config = dict(
    model='image classifier',
    crop_scale_min=1,
    horizontal_flip=True,
    hidden_act='swiglu',
    mlp_ratio=2,
    widths=[64, 128, 256, 512],
    init='trunc_normal_002',
    optimizer='normuon',
    learning_rate=0.0018,
    adamw_lr_other_params=0.0019,
    epochs=119.6,
    lr_schedule='cosine',
    adamw_weight_decay_other_params=0.05,
)
Rows from block 9 of a small image classifier, named by matrix and row number. Rows with one number belong to one neuron. Each number is 128 + 32 x the weight over its row's rms, rounded and kept within 0 to 255. All counts start at 0. Numbers have three digits each. After the name is the row's rms in percent of the matrix's.
After each neuron's rows are labels from the 100 images, of 14848, where the neuron reaches its largest size: "peak at" is the part of the image that holds the peak. Only what is clearly more common there than usual is listed. The data: retinal OCT scans (Kermany 2017). In brackets: how many of the 100, against the usual share in percent.
# gate: MLP gate (model.blocks.9.mlp.gate.weight, 512x256), inputs 0-85
# fc1: MLP up (model.blocks.9.mlp.fc1.weight, 512x256), inputs 0-85
# fc2: MLP down (model.blocks.9.mlp.fc2.weight, 256x512, transposed), outputs 0-85

gate.197 091:104134083104190174089156159165135126161129136178101121067176116162112107138146138107070113167106108097126074092182140152166095123104133066126157085187095114096124174191143113135078116167135173054197126100104167128135120121180167122091103120120077091091112111
fc1.197 089:099128153125076106099166067120091187110112092118141189107106108156145144156180125132117148109155170106099133083069085123147137125168103159154125129082120130088153065136133159173151123126085141130080126145113108105050138206120134139163165123137201098116158136
fc2.197 085:068091158087062128128139078155058097134180121036156086141106140104150128125086123132097170086132045144120086138144165105114144133084127141052126184086153147146175133119150099147095111122119059122188131095121125144208115141136146139094146176118171168127134127
peak at: bottom left (41 vs 11.1); top left (38 vs 11.1)

gate.16 097:137133108134076094072135083144113117183170164107123127097134108122094173109124172109089129115174100093075154077120154119151121195177125169145140124138062150117168141108166086110139126106140099095110086151153146171191106102098133113100200102081163183100134115
fc1.16 098:114127136156166134202125107120122148095100114105138121168155137104165107159152086167185127092095165165156107151141113168131136118082094087095119094126122121135077068137040184155140123173137196138129137152164123109105126142142133145108077165151137082150162143
fc2.16 114:123114144120091126224176134081157192115177108114102094127102102086102125210078092131153101206134111151146133108115088116108137137119103148122115168209108127099166156146109132126133154092161137142156150168132086188150147172132119204102117123169102114132142139
peak at: bottom centre (97 vs 11.1)

gate.6 096:113115174088095102156116092131052148041102080133133132121144145110112151115070156152149070135156143136094166149095147125112077170173088201118105112175157171118063120083156110167147147049130099110133132165149118114232145063159154175130090068127120102136143115
fc1.6 091:091093089107124129185117089128120117078152061171154121174117199115182108120101139112159149111151125143173064148088120130095094156090136159145085175184151150099146108115138121154156127117152121105131107163062128128174108069110162144113159144142149175158202139
fc2.6 099:162112113101137072101119064166101151197090147181063126153140101186107121127197104155135091143163164156080151098169043111100149189122135110116144188095154149137117188123127149144081170184133160125124180129179094130087110130191171091069163191130084073094105126
peak at: bottom centre (73 vs 11.1)

gate.14 099:145129082188110124100098078140155097118135179147130168133127115132133133099085119153032125119204108147147176145159129133149140105112127110092057148140140078091128152133102143115156120125127166154157120106122109087128052121132201134169120113147101134178083156
fc1.14 093:113076119131068178165192128107100094136158123112120100087134129188114140127129112131193170157150132122106092172143098119147164184111125123175117142101211150144102097073132103146080112147145113191081119140079161166122194108134108089149111154137119087141151121
fc2.14 069:076142073159115093154144187127111167139075105153091128170143084162127140125131133148092129136159110154104093159077104066148155086106163118069065141088115078152101083098164120167169091106129226132191137113148153145137180102133174092127080164123157120109092133
peak at: middle left (35 vs 11.1)

gate.83 100:147157062124180122173104191113167135128144120119080109151133117166108120161172113136140163136145076116174141119075105125195132099178092110109133133127116153120135131099073143161162137096076139167126154110104168156150093126163127127131060177146084110133116135
fc1.83 097:115069114156098098123102142150116125131157125151190148166107148147151062166091076177141193131126097115110103113088174150113077163108193122065165125122145182105120108114136088086167152168158142134110105081072126118115132090174152120151061122174126072152118202
fc2.83 108:177146198112075147143171179133157203123140135121169100134137092158120132156158179037110138119092194097160116192070103135164113099132113141133141177163136154072172108112130126036097099130119112111168080123151153099143141082120085156122118117168104104130095138
peak at: top right (55 vs 11.1)

gate.349 105:109117090168140146145154145170174120134126145109152137085161112131159163099110191092109139127123131120125089140144064136210116121104075106116197105126109128142079095160097181124076132106142164135092150171146128110125167114145176163163081138115126137108093085
fc1.349 109:099183164126113119094131097095129115123117092143132082184115140105097125166146050139149132127129105163146179109111210109049142163139187161139068155096189164123166178125169055155135100142090102101162132123103146126151124106119099093128152142095109162155153168
fc2.349 108:149154146170163128136067115172171130146185156183132109157172142135128136120132134124136132118164151086173118069120112118076118174164145142054119124107124103074133154114146140190138139167171141135146149131095085200127148109059131132086110133127141146127147103
peak at: middle right (77 vs 11.1)

gate.67 105:084177116148129075097135129093104162130124082198071135094122133190131162106103139137160126152077126169115121158138175153095133129132077142150156154117153177136161065149142136141168107176163070126111127093098111151054154158144152075095159107142130112161163093
fc1.67 100:143134100087165082112126141181124154113196094167153107129119197176120126103101137173088128150158076138181183091154101154144112105125101062176096134091103126107106140108121185153091119138120135104130171120129186090096100110130080123119088151025153121125138088
fc2.67 117:110143150141072108191154087142155137089152128097132189135094129148079156144137138114118095141109082134101106155132140103122157166146099124091102148124140113161105163074071063116086104200105079107092144091146086104099114103148069170082238131147176135201125118
peak at: top centre (38 vs 11.1)

gate.292 106:150123095128088112109068130152118145134105204106160107157114156147102094055120126117083164147134117099180151098186099115113129198135055077135098112156056078114147140130149128159065118134132140112160063148121085100170116082140145084076117136171135150104142161
fc1.292 101:106159148138134139123106099128116162155104118090216130106156101149110157124091169145130084115126113136137130135134127137121202175133125096132176092142114084161151100143107134149076061128121037150128145052112146158089142138074153116128117142145131123161136163
fc2.292 103:110104142135089196088127112101182128121131126123126118138115141158126148066060167133103102085114084104150131094137178103081160110168081032215177147136167126122107153137165173108135140101160102126127164095139142108102073159095120068120151190186097131172104151
peak at: bottom centre (47 vs 11.1)

gate.400 097:112112163152190127113117098149140114114106087165095125106128075101147160087127088132099126128160085165102077090140129134111149120137172112154135108154138076087139089206107094060106121130132221137096180107135158100097141114089112168175119094124095153164163145
fc1.400 094:159148102168096106104216100110109075132053087124107103149131046073091085107153125072152127097077136155159126111114138150083137129122069113125142164124178086104136114180172131069166098056112158141118100126120141186065156152127110162134154111112155163164089133
fc2.400 108:143121076135138151119128140116101156103116159149117129109128100182141127194082140166156177116060168139139133121080111084168085139086181162128114142074091190082131093165080163138132164117123128094134119143087068076147124136176154181137123083120159107110167138
peak at: top centre (29 vs 11.1)

gate.117 096:120091118139075123143137098174100148107147112100145046122112179128130110166081083103161148123128103147130155129159103110118165116116145146126159132123145107131124105101145092160129086152143106219109136098171159148099172175132114165119123127141102110148213089
fc1.117 097:103098124137077095100142139130106180133130154128188077078175149099109054196089106133161155080144117164115076061135109121095141119161115149086144126144108131149108094121128114194168101113168112183084153104125146138080116163136119161127139089140144109150189131
fc2.117 123:150083126139151118133109120147147101138138122080147049132126101105142108172145163107120170108123153141112118132123097097160163112144122166161142099134140162140114049115175137185130121164126141143117145132143115097108213134128201176135172109122114075103136085
peak at: top left (75 vs 11.1)

gate.439 085:072102087139140169117126080143096132157058116132096104026101206105106152139163121096126088139180144219142202112162143141189109152153160114138117163126137110156137127155088127122026135116148085133079109174132107159156126127143146180120157121124139129159117125
fc1.439 084:109186093123148090138121165147106135132194087113180078113097149135182079087116129094097152162137118142164069095188127151086074083108134136118106152175132134151184141088100175122104105131148142191145122107109105103156107182130172143094154123073165116110123135
fc2.439 055:144162140137151077106125066167104143176119174127128147073071132155170132144151086121157171126142030140119132137076129113164119200126123077170136080102074180128121085153185133124089140073133111090084141139135158122089178081152087150167116133090140172101102098
peak at: centre (40 vs 11.1); middle left (37 vs 11.1)

gate.426 109:137138131059135126138215087101118069123112142117110110095087098098106138121139158118164111113123125117121155186135097090143167103175093131115115171165135132150189104156088093169097122102153137085098092150122089140096169148106132094138122095145088167090168080
fc1.426 105:152119070101167157096119111158099109119148104089142139127098143115159093106168150172120195129159084167141094092156134191225133143198096164161076117098120137129182120093169108126120122181165065165147147136110181149063090140148107138105147251114088146163173083
fc2.426 117:144162147172120169120144120177137137146107135120099126110167164153170151143107090095162164103080106101113161108145145100129122140099102138134133147139155091164098119102128133126095173114133109060170144090095157182149115104075105065129130091200170138126161145
peak at: top right (45 vs 11.1)

gate.262 087:155142104095098185157111090104122128155170098172169072088116104094129149151116098129151092133113194116134114112131173136145139108148163120120137080128097176089108090077150078164078138109079128183132110086116152149136134084091126122118098082157111141130053116
fc1.262 087:136106082128144089135132159147159164096084177128072178184144153147108121109177151110124149105144093142129137154153093122132104162128098137102118175107113107170137132161116139084143115136183125079113137156133125156112150210183112133143140184132161120092194101
fc2.262 090:094124095140134159099116115131124145133167140129149149128092158208156133174126102112166115182090144153154120118122114093145116064095136127191156106132138109137065102094115162151146121127205085095105155116136121112030102128088177153112137055141151117127129129
peak at: bottom right (50 vs 11.1)

gate.224 091:145144097075104115144132099137158116233177146183138150106095144153158104097077147138109166172134131073059135129155037127127127136134043160180151145105141087125202100119157095148112122132165100137151050124132133170127097146132119088105091121093079158134104052
fc1.224 094:169122099091113118105150127165155173238181194137165143114154126150127130120072195196103133146123143032042107107148108134133103159117070142057116091111123112158177121151130142131125165166132123136138090154154149107142090063094127124100148136062119136075090069
fc2.224 096:094133140135122168111122136178122111162162107079140092151130141194116104074162101100151171061126132095084137134227112123155130093159124151074212178113125054107098170144101114150107083056165069101144130061086168098115106168131124160169103143114133070169155103
peak at: bottom right (93 vs 11.1)

gate.391 100:164135148133119145108110181152132069097145133191138147166124102142088141133155133174116159143112142068151127137190067170099101090117125107182181134216119154109143144084174120139178100120098088125159143151147073130096120161148117186096119163077136088110129132
fc1.391 105:080190170117130100144139107091097069158107136103102148138076154097110136113175123140139138101157135086110102178113156114096118122155109163148175164122084114087153163094115080138180094089038046111056137166095101227153148160161140102102124115151136098137134151
fc2.391 112:153117087103208159175131164168073130133171188098119094113155163146128095154141127153146118147145083189128178134098092105166134124139184130076075109198197129131167144183138222137106105155159115100149174092169158122120151110139149135153127103082110115143158120
peak at: middle left (37 vs 11.1); middle right (31 vs 11.1)

gate.186 096:140142097199163145153167115088116163165164091111146103059139110121166134126134147114167003137115115101174151136132173119072172089155140150106155117125152140163099125142168105139101126123141105146089127094127152176142121185130099115119132121074162099155130152
fc1.186 092:185150103112111101075115109160117110123116167136132165150111170159083186125111204135096221108142114139102101096131068093152107130070162113098075121114127114126151110118112176143150114134111176099159147127112090112170183098169173170126100163128111106073108126
fc2.186 072:129128153176117111162092206145097115163085096169128162102130134145101108080159115133180112103094186100120169082132096154151101140143158159128168128150173138099183157095186138148135149126193105179142105118137153129062146130102157101083143082152114136107128091
peak at: bottom centre (38 vs 11.1); top centre (29 vs 11.1)

gate.92 097:108124146151133127064124071123124148111183121109144220165105085171119145144095114148122137139169135132091178096066174170143117175137138200075067120077102135145079125188113140107088105148125123140096083098083121117073130129231122157131110130202081139078122111
fc1.92 097:120123109164132118056155099138159179146111138106147138083133089166152129119107149148102127136168112142102134145108167168109116148129087141139132130124134110109113205111126056045116098178104098110187032121103103135148165139185128133079167101136144159084112134
fc2.92 096:096087123129142100157116147129120084144101093160100106116130115025186176160079148165142089093142109149123149144176122121155147155192181138102126198078085140134088128149204141146137127105077128117136142063150189114166116177124153127071122126116176147148131163
peak at: bottom centre (40 vs 11.1)

gate.163 099:112054118095141120109142117116088122110196142145114145146171099151135108111153132114063105090169146141110151172104112159168123108071137143164160145207103080153100170108128133144145148110131119053085150161177116186146124202146164147142179139131122128197121050
fc1.163 099:175066078106133140088144138122157093139167125092143134123109166152088127119196081155092147124123086097109155113121136154136182113116120117083153169099146100136085167115070158136125142187118105137159134139150152132149088117177111095103151138135055066126094152
fc2.163 094:169136176129206054133133153102172107152136159108133103167122112114161103164144189141118118112174116196150117162183132134085154140144119127087085111115125114144094149173162145136124096165152136175109079143169059110090127152052104118112143144091078144097183108
peak at: middle left (36 vs 11.1)

gate.423 090:130154102123081154068157094130146075148149130123125143120135100115140127086117143082120138125122156100102177183137165085160129133127100130116123101161167187128118166121089094055128144116158130145124119073106132094211140146115158134171106080100155155148081139
fc1.423 088:103153125072074117089174161138094063128148114109096115102104113123181108075149111107132129082111120098112168163155129102136120152160122136146133138169175149119102087097155086087179136140152163190117087175122086059151140163108144112140105123133106226148120091
fc2.423 101:103138123123165085090113159088146137143113131070122148115096133070105100089126105117110138054105185148128120143125142146088140082137159191119097067079184141141132166105164139147160157138146105069132159145073173140203084101172113100186167111131159119186151117
peak at: bottom centre (50 vs 11.1)

gate.66 105:141096055097148139097100107145137096145143153169147158077125089124101163059151141164143183143114149184161073130057197143166124095132128093137159034098134167125117122139133058123165120126082138156161129137126118091166117155154175122148110120059099157163129124
fc1.66 112:151096101170131107093084124174118068112136117147143189092102091074158114059164161117136137150076113134169098153093126130114073176138126132128149064119151139135163123145133103087124164091115070090120112177156090046153167124173148129112121132093162108161139137
fc2.66 093:108108125115168083228152101113169124085153064130159197128103150073128088130195140067150104108167194121149131136101110148177130092115141159165044155137099156091109130094115179168083132120131151085123118169129137065176134111093093182150117113142164155144136084
peak at: middle left (30 vs 11.1); centre (27 vs 11.1)

gate.157 088:163153106213095157083150126079123129098193163090148172150127075113094147112178167133140122179134156112206092144136189128119102137141119035106128125106173138093167171154091207153113105065106122070151124178128110133114118129124158103112095159167136130144145149
fc1.157 091:102129145122171106124128149156122132074090111090120114084125117110141122194093119059112099070098158165126171124105075154097114128094173195185097127173140099166088111143114077146070170169139086121165118150143143128163172174129141118096069162097126201119108114
fc2.157 094:091111128144165167135172163127148051116104162179098099161152191067108113120090097140133184083185145120087132139185129102167150135134135162100177207177099170089135141087111107119143155141099101153087127135102179084127137144098147068116068102137114136125059162
peak at: bottom left (42 vs 11.1); middle left (35 vs 11.1)

gate.100 105:151140110151135109186109113133175080108131176123106143128114115114135121108149110118121083138103106160183206102140119169088184188124109085119114098124133149097102148167145165135089165079093157115150145101099178151110160121123196151110070110107106127127052111
fc1.100 105:175080137094112105083141078172123096128166066120069098150145184175207137157143167110142156151173150126086069075091104102113154116136091130118155051143092109105145160119145142126117121191105123173117064212120148142123088137136066107153172143223169151117142149
fc2.100 109:107102136100109125156095146096108197071093127104110130118114129134077092111138060112100107170117106142105126136179136106176168122137180112144166107120096122103148160120081107124128148095118168107102099111106182178136134152134136142130143146159088174158123122
peak at: top right (39 vs 11.1)

gate.443 090:172097150159112138146092193080097143123129105133104082165090116148118144089110114135147176123093115133093120099106123152081113111033168091127110136139125197106150093141196090115125071148147131119063145130127151131092068137143150123094163163142124134158184165
fc1.443 090:120113072156132158138112218114108102114166096116126152165132118116164170100097127154155108200107074192150130153119126133081181063099153127114101190125151124136052087072163082129128104134067155068118203168117156107133115105161149047110146093150128162095127124
fc2.443 072:093136126133138157113099139116127115101094189152077107138135154161096132179128113101145104114138187174137095135152103141090160101105108118069135192087127127088147152111121113157116142114153135110150181170116160127149165071179112070170115169125111169087138137
peak at: middle right (61 vs 11.1)

gate.234 095:105132126153045092129073085140130119128095128096092128119135122180139167167128144092195168104156176118062122118150180195084191104186082130152166133142107109113121099068181119146133169123175099144157144105103164059110138127098082128168097149110164094113132135
fc1.234 098:119136124223062079088109093182184086141099149170123118141112124126157103148128102113203112130168101122053107179115171197118159078160120129161145176154138104174134122111138115159162182128150120180155160120075146083092174091093068082158092118157174144189141125
fc2.234 110:133149132138187102164090112197160195093147176154101144114162155122164083135138148107094091140161078171116125083145154164114160116097120191145146114114130091142200103062128145135098078119102137055139166157121123117148177177094075084133092102091122121163142129
peak at: middle left (78 vs 11.1)

gate.169 112:135127158140165140130173101100094160154101172127101106091145039160101083160150085129114126152147128129119151107116088111119129138165131163133153037150147125132074120128157106094185167142121111096114129174094034125105186124124163084107128096133158156148098144
fc1.169 117:171107104135202100167117104141117167187149151120113077071177097157158107137168102136120110117122143070172144079077108148110173166187140187148089119126136155117100122112183130082126124158106100086106149163148057127176170157099132187084086139130188134142144094
fc2.169 121:129192132116100186095142141144094112108154110124080125146078150133172144123089103096094080103145086100152106155159132155123140070124090093094170078145132118155116123115120170069108100143109125103130125130176131138127065159146175058154090118124121125164149152
peak at: centre (65 vs 11.1)

gate.24 096:159110129082121133087145113187173149130082160074175129041147137111151157162129155186123078143091178101152185115120148160171127173098151127110136133152128095200167131119117060114182151087121087146144101078118137132123056149118114160108148094167166158104124096
fc1.24 094:111146098150128152155111152098109101143153113185066146189151116191071122114093112103120174088185097190117088128135131120108153139125099118136085111096124183061108122149165220120069102134138147128135145194129134095141138088123091147163146176096058140182139090
fc2.24 103:135179108090134072117137128109135187131122105111118145156142072162121133142115136113146124103131139094136144106213163111166138078124154115101079066084120140095068149135138108105134169149157105143124153138098197112091087143155122062123113133035112106105156188
peak at: bottom centre (39 vs 11.1); bottom left (32 vs 11.1)

gate.90 093:102115151111122155180151216109100179107082159120102113080105152125111085099087128141080093141162133121172129132162168090160134142166157037127128139131137170132146129152111112139107165150135109124117167129174140122099139200141112183169174159164135134105179126
fc1.90 086:058099139201152147104171186125183173117091086101109117141162122089130138190074109115121070130094142132157181163126102106165142141180158118075055154090126154117193061152077102113138111147158111126126188174132119141110089136126117128133146122136126171158128122
fc2.90 071:081134186128110144140147133114074142157108107148087092175069126149102101105160170158132154116085107143133106138138145161106096119181101119185128057135109141189116135112141154139123194135078103095097111178197134117159116117081150128145145104163140098129096146
peak at: middle left (41 vs 11.1); middle right (27 vs 11.1)

gate.337 100:127157131094129154097213109082084154099111118036100153151095124070116141155148141159070111168107176064126152104130145184108153142144099148101146099170131093164087108114152110164134157114158117110121151123140125122148126136057136144129155115107111164127151141
fc1.337 095:152141100150097150139143066145088174085103107086103090101135109092122154170139117138090138152134192137110142081085114214150137161154116171129183131131201137193099123130085134172110118139133099099127133076174145158183128109087131181122162077088141154121173107
fc2.337 119:135148101093114096141168092103129155146122108086102103139133126069075162128154161180081189162114144121130104136126169154120156094082129158112096109057106112087152116116177098134197067167116128108142182110136139086225097080121141103108102129173128106132108191
peak at: top left (46 vs 11.1); bottom left (42 vs 11.1)

gate.452 099:099111122181141115156111134176159067117130074084145138114110162148123160122073123173165184142173122152122114118108168124157127165130138104114125151168226076125107146111095143118134153119129161160153178150100101123059107107185105090156098103116144141138146123
fc1.452 098:113125125138114123068111122118123121088093136152123100132160117072179120171176138075127124139149131108111121147224120109158149116140124134143172137148098165158099087130195105104156130186122145157131091153164117095105105058129090131128177152107087119087133077
fc2.452 103:096112062112201131113076090156116125093167076126134088173155146123149124179151164103141154185150069106117123066166067112117122134126079081138097102142079106133083145120111086132099110090146128085131162166138147130075124101144074138134102112176113086167155062
peak at: top left (53 vs 11.1); middle left (41 vs 11.1)

gate.98 097:136135141114128144125205067161086201145096143064109205159150130102100137192158121119104144148126163131107098107106134126148160080095053183088160113179064127109110154147149134129174087125151190062152154163117081088106135121116101113099139171117105103137160108
fc1.98 105:097112153145150133157144104142103131147198127074147185187124146108082135175173092136109123124150184124145127189117173135158115098141166133076076126114127162103160171114134137068113205094123129135117096148099143139192148123085108114113058153143168116200169167
fc2.98 116:119165078128157146090087132154131114128101159112127101128154092095168095171134138119120132202138127145157109080102124151106129128112146186152106156151152126093103165130116139189109138163136125108092140152083132083115075116193138133074159105129110123108106084
peak at: bottom left (32 vs 11.1)

gate.273 084:121080176087150154142186139126129132095125075129151121048148130155122140097095132119161159115117125134126146208174122118078101174134139134141096087192178145114171159119113146091119087104125110155118149140121099120184140062145069119094117057086155093115128148
fc1.273 082:074154099138109099147088174133132128127126134126157172218132103134128120093163079078119107175165121123149090113151141129169171143135109148096187161078086109136114114136123093148146128165158162158139117126135116099090093161161184178121178159138100171115097073
fc2.273 085:102195117093099131124121166173163112127096139130122159114135092175095058171135176145134108149153168163117105112094112166119131142121126077121096116181135176132119143123100158152137088138136095111154125081158152096000113159103095106175134164105095143102143171
peak at: bottom left (31 vs 11.1)

gate.488 085:174079165111088178093147142145140124211147143099112142086090078109148095104135157075109191181079146133115161134198155094107104140141182155156100047105152123118128166091116097115189132140109135158178105106109112124139179137140102158133109122091092102161129124
fc1.488 084:138102166072117175064154157112129120240155144095146130088066046144143100078103132071131191154099189151130099139210114130098136125122132140176122059116157144125110202075106099136148118147080148133134139128096102137189151135146122146164103120095092113165137101
fc2.488 087:133115118120135089136131147115120133100129082141139092169131139029147160052120126177132098074110105124111126107134141091114103167158137110108127097141128138099133112121106069129156151146114093094141132112157166129228153114083116150111162112088160165140091152
peak at: bottom left (33 vs 11.1); bottom right (31 vs 11.1)

gate.91 101:135156086165155122184171146134101142114099083148147155157126124104105113095092174150129151137137107117160110132099065109119138151167130089152067125166134129091129152212177062149074122099084121168150167151069154092146156121200094180143150179125122153110104142
fc1.91 098:107134127105152114072122112129149225147097119098160081171090137076135112124096110137092105090128114101078092176088152128089122120102165149129089117102111094161099150140149131118128184133185139071101154172075135152108149107131062085134111170151137139090053099
fc2.91 113:125122109071093147138102148155135143156142138128108120140152097155093159112136150176156144119094140150112149122105107177159142121149136058124121122099128058119201155118162117139141127061116107182119099114097108139192105141140166163124150080121142146155108064
peak at: middle right (57 vs 11.1)

gate.2 101:102119120139154080143121121118124165081114128143157085172178140186171077130139117125142105169153175122150190116088048156194131125197202079110097124083168119107128148126134082142133142154099170157121154141101164135090101131058231142117099090140084139151168070
fc1.2 099:106093153151108086160150115107076156055108124113106096114200072123129133137165119183077094116102156131139186142191071137165132196128141108142102130112145162156205096148098094135142136173141133167129112141084080139045127148138143096130095126083105126136137128
fc2.2 121:117130188086119150170120145141149105108109104115091176141053124109086167111140166135134066083191124162167090155105161141066098124197141173086104140062162074097069098078140119111058135132114079105118145146117178101119130088074107111095180111136125127150151123
peak at: top right (42 vs 11.1); top left (37 vs 11.1)

gate.50 094:142132165111106203089181151115141159119195136124156098141112111072092082093140149146156197081108086167075096127192107193169207155163087181091108115125142107145121127129129108095134164134132148059117118148128093124160122105099120202172092122074102217170120160
fc1.50 088:197128142096082185057184131105146131141191158135161081183123089067134094136125154136159185128106105129096112102196109147142174117161068167110099099114194084142108147138134112121147191093134121050109100135104086104128113070083077168180151104114102161172133176
fc2.50 099:124136104099067140054095169038150199072172097110182093094083135081102159111156170124119106070170131112095137127166126119149153156091149138127118079078175122127094109124155165085103120108170119123098097040164138165159128136148133098138062093103172090184144131
peak at: top right (33 vs 11.1)

gate.278 105:160108199171081112152045143123152216135136159130130120141102113158122076164112140109127132125105163138150088112129148152164081128107156107063088112091068089202158173123120095138135121183173144122116170191131077137096119099051154146107110086084087113152066097
fc1.278 103:125055135141096104199130120148134136110158172135164071140146083159179124181138184127127128121135121140128090114124105199129150111139109114069122097137125142133149154165119122099130112165166094086199149164205084093086106097176059097081120123099100164099170137
fc2.278 121:119059089133149155151171056123094049179106155115101181160159085146130072130064140117126156221082099112140146112173057152071123124142081135109138098076125172152107073147116163132126117157132133109106125149115133122195100174153124164116156052106164148180165104
peak at: centre (34 vs 11.1); middle right (31 vs 11.1)

gate.170 084:053074098134166181151146130101200089099177085162131119127167088079120082129164100097155112177123093098093095090148130141168111180137098169115103145156097019078183129197149097047102129141101102124122064128135117144122086116072130193104099154166083089128118169
fc1.170 087:110130095127144173105152151076187117072155127090147176122127094132103145135154149112108131148149086158124154082133110098144076175147165168133124087163144121147208167164108102122120131126087101127086069105074123108111191130138119204146163166110103084072138092
fc2.170 088:084119120079128076172133116174122112190204129182120084133123156154162109163096178156177158111150124202086151085139111142109112134164126100174055075118156112146082117144122150129144085096146158139222105117152196115115101099133093038126133144121147095126120164
peak at: bottom right (72 vs 11.1)

gate.84 104:133190164077127144223169105146193132130138158112125115182147125098093163162137155153143126095131122114097123123166104125120149132111069099080109207134105178107124084105133104108080148119110125144146142153145118139129172085137062114128101150173139145097161095
fc1.84 100:164107193027132112130164128156157098140127041136133143115219151093156188134169116110088090151154113114178143123168137108143152080122127143141056156080136117159098103120106136134059123124128131116109138171197123145155131167128160131125086090081158120169092112
fc2.84 110:152166099136115152085168115098131127049085133152157088068153157195149162146098107114109112067166120095130118154171145142142095116125094101177162112111126147149079141127078141132099129172112099102104104114115110090094135169144156139132180138159171140153146120
peak at: middle right (53 vs 11.1); top right (31 vs 11.1)

gate.430 101:155155083109087106117130132095123109145073108108181149159149098120160126155145107072095163139123121123138135155150139136138092080064142116134155118135084166184183169165123155113153107150140087168162106178140098110111139112100073110160138150134134077146168168
fc1.430 103:170137152115095116126149188070119128155140087100144091094102100089193091154121088139109156105049054131131150116086154120172116180120133125100179066105116128176134099157152110123117144145120111106107078149136078177063144136107105045114188164122114097048112113
fc2.430 123:184096174153123103117156172098131087093114092158113168095102179089172118152155141080130152087105127103141120138089166098121121151131130174166185143105115145117123174167086143134142115128122122146153145094123179174097100225114098168225135106098059099118097154
peak at: middle left (55 vs 11.1)

gate.252 102:133139158112102159120129126115062078086099139181113073133137059138115129149083100138145158136165153127126128101161120139129114129130100140105099144140127117117135152129079150192101130138078166130147087074146112146100125161131101119101110128098167136122125136
fc1.252 099:140121161115140171123106086134087110083148173118106097166109099156160084156089104130114171114164114124129090083111130104117117097155127142094080100110117122184100105160136133142134130151140158085147104062164133105111149129148121136070107125127139128107157133
fc2.252 090:098187147101143095102114132187127070186153181091155189115126090145137218106155174095112134092110113077082138156130125134092174132073086127147149095090157132128098125126110090163054135119120180151122133119118126138111144100089121118179121171083159149104086136
peak at: bottom centre (31 vs 11.1)

gate.230 104:105170133085078183114141143183192149129119096123049135164089129163100123125168124128082100157094104129153098093112123097156091130165138089123125150137095166082117144070101148136125171100149174114106128166093199111096127115104103105114139131112058158119093119
fc1.230 100:073125102130171064141133104115069105126084138164136129127117230111117108136136164132121161159108147123114161134108100114080139108169138134140133129130138096092112125181172132188158118141111114162144175107143105154125180121168161126196088124153177078058142122
fc2.230 112:131109193137156152146107077174136072195066148145168128155102102098151149102102128124125114109099162109127134104160127091146132092047162196098207077131172124139136110198088157112104125096113150117068151155140133172172204169184178134191086110161192163118143170
peak at: middle left (35 vs 11.1); middle right (34 vs 11.1)

gate.48 088:091121105109108158104174103187073134186172156089142096119125103138113142115119103133147116077134145097161123140168153157111144086137079117136179155115185133172156195104149107095063087150163121166133092166133129125140063153164126103060213108078151104132149123
fc1.48 092:107142104109102132149160109160077168196179203117149126111086109151087127102082136118155128081158169065163155100165150142102141137136091116154128209126207147158154215078140085133084084146164102128123050133129157153140075133113107125071166106091158128124167096
fc2.48 108:081147095156145118114146105139037076066109092094139184129078139108120180108096136132101146028074172114100135106076133137136116087101138159115178118090166084110147135118081124128124129131172100121064115147151105148161093122105135089197067103152139107139178157
peak at: bottom left (52 vs 11.1)

gate.88 096:169132133161178121128137119106128140141105217114092109072130132085118146120165109077117089113066133104090111178163180171144176131171095126140152132206176148089162140106066112095163076153108137163152143119135075133135178120152123093126145102116156146091163118
fc1.88 094:184100154115177108182174176097086094147115154099097126077160093126117131113124099064089143120106110105140116124146123150133110131130161186158110075148134098141115167148140117154158135142103190098101078192103084142148219123161101175174050110137133162146083144
fc2.88 080:095146124058114124118118115115101135115099135144113179166140139111144167118149134067109102171135146106136093130112128185151118114207141169156155197006095125141106146103083108124132159206074091137109158181152160100129142108151093088170142151145151135134108164
peak at: top right (40 vs 11.1)

gate.199 099:135170090150153090122127123135107195139199079106166110137106146161068132109138135091090199144112105121119129086082114131076127146113180125148158153120163123128170143054193197139136124078144127124135082131108151197054152108119139123158142146078126093128112125
fc1.199 099:092148093155160144115109125193096084169074136135186082115189147201157121155149146114111186142152116108098095107130106086120110178066172182137114136080100146090112094136112157189159081153157121137108067144170115119153095120105098145113104114175084070131136153
fc2.199 110:173055127149146048150078110163166118131041117150122053083117162154132118137099047098133110105126169149079131049102165106160129169130107173157135103166122127145123153109130119126124132164171191167125068103182100134125154110114136198125159103122073091161128146
peak at: top right (68 vs 11.1)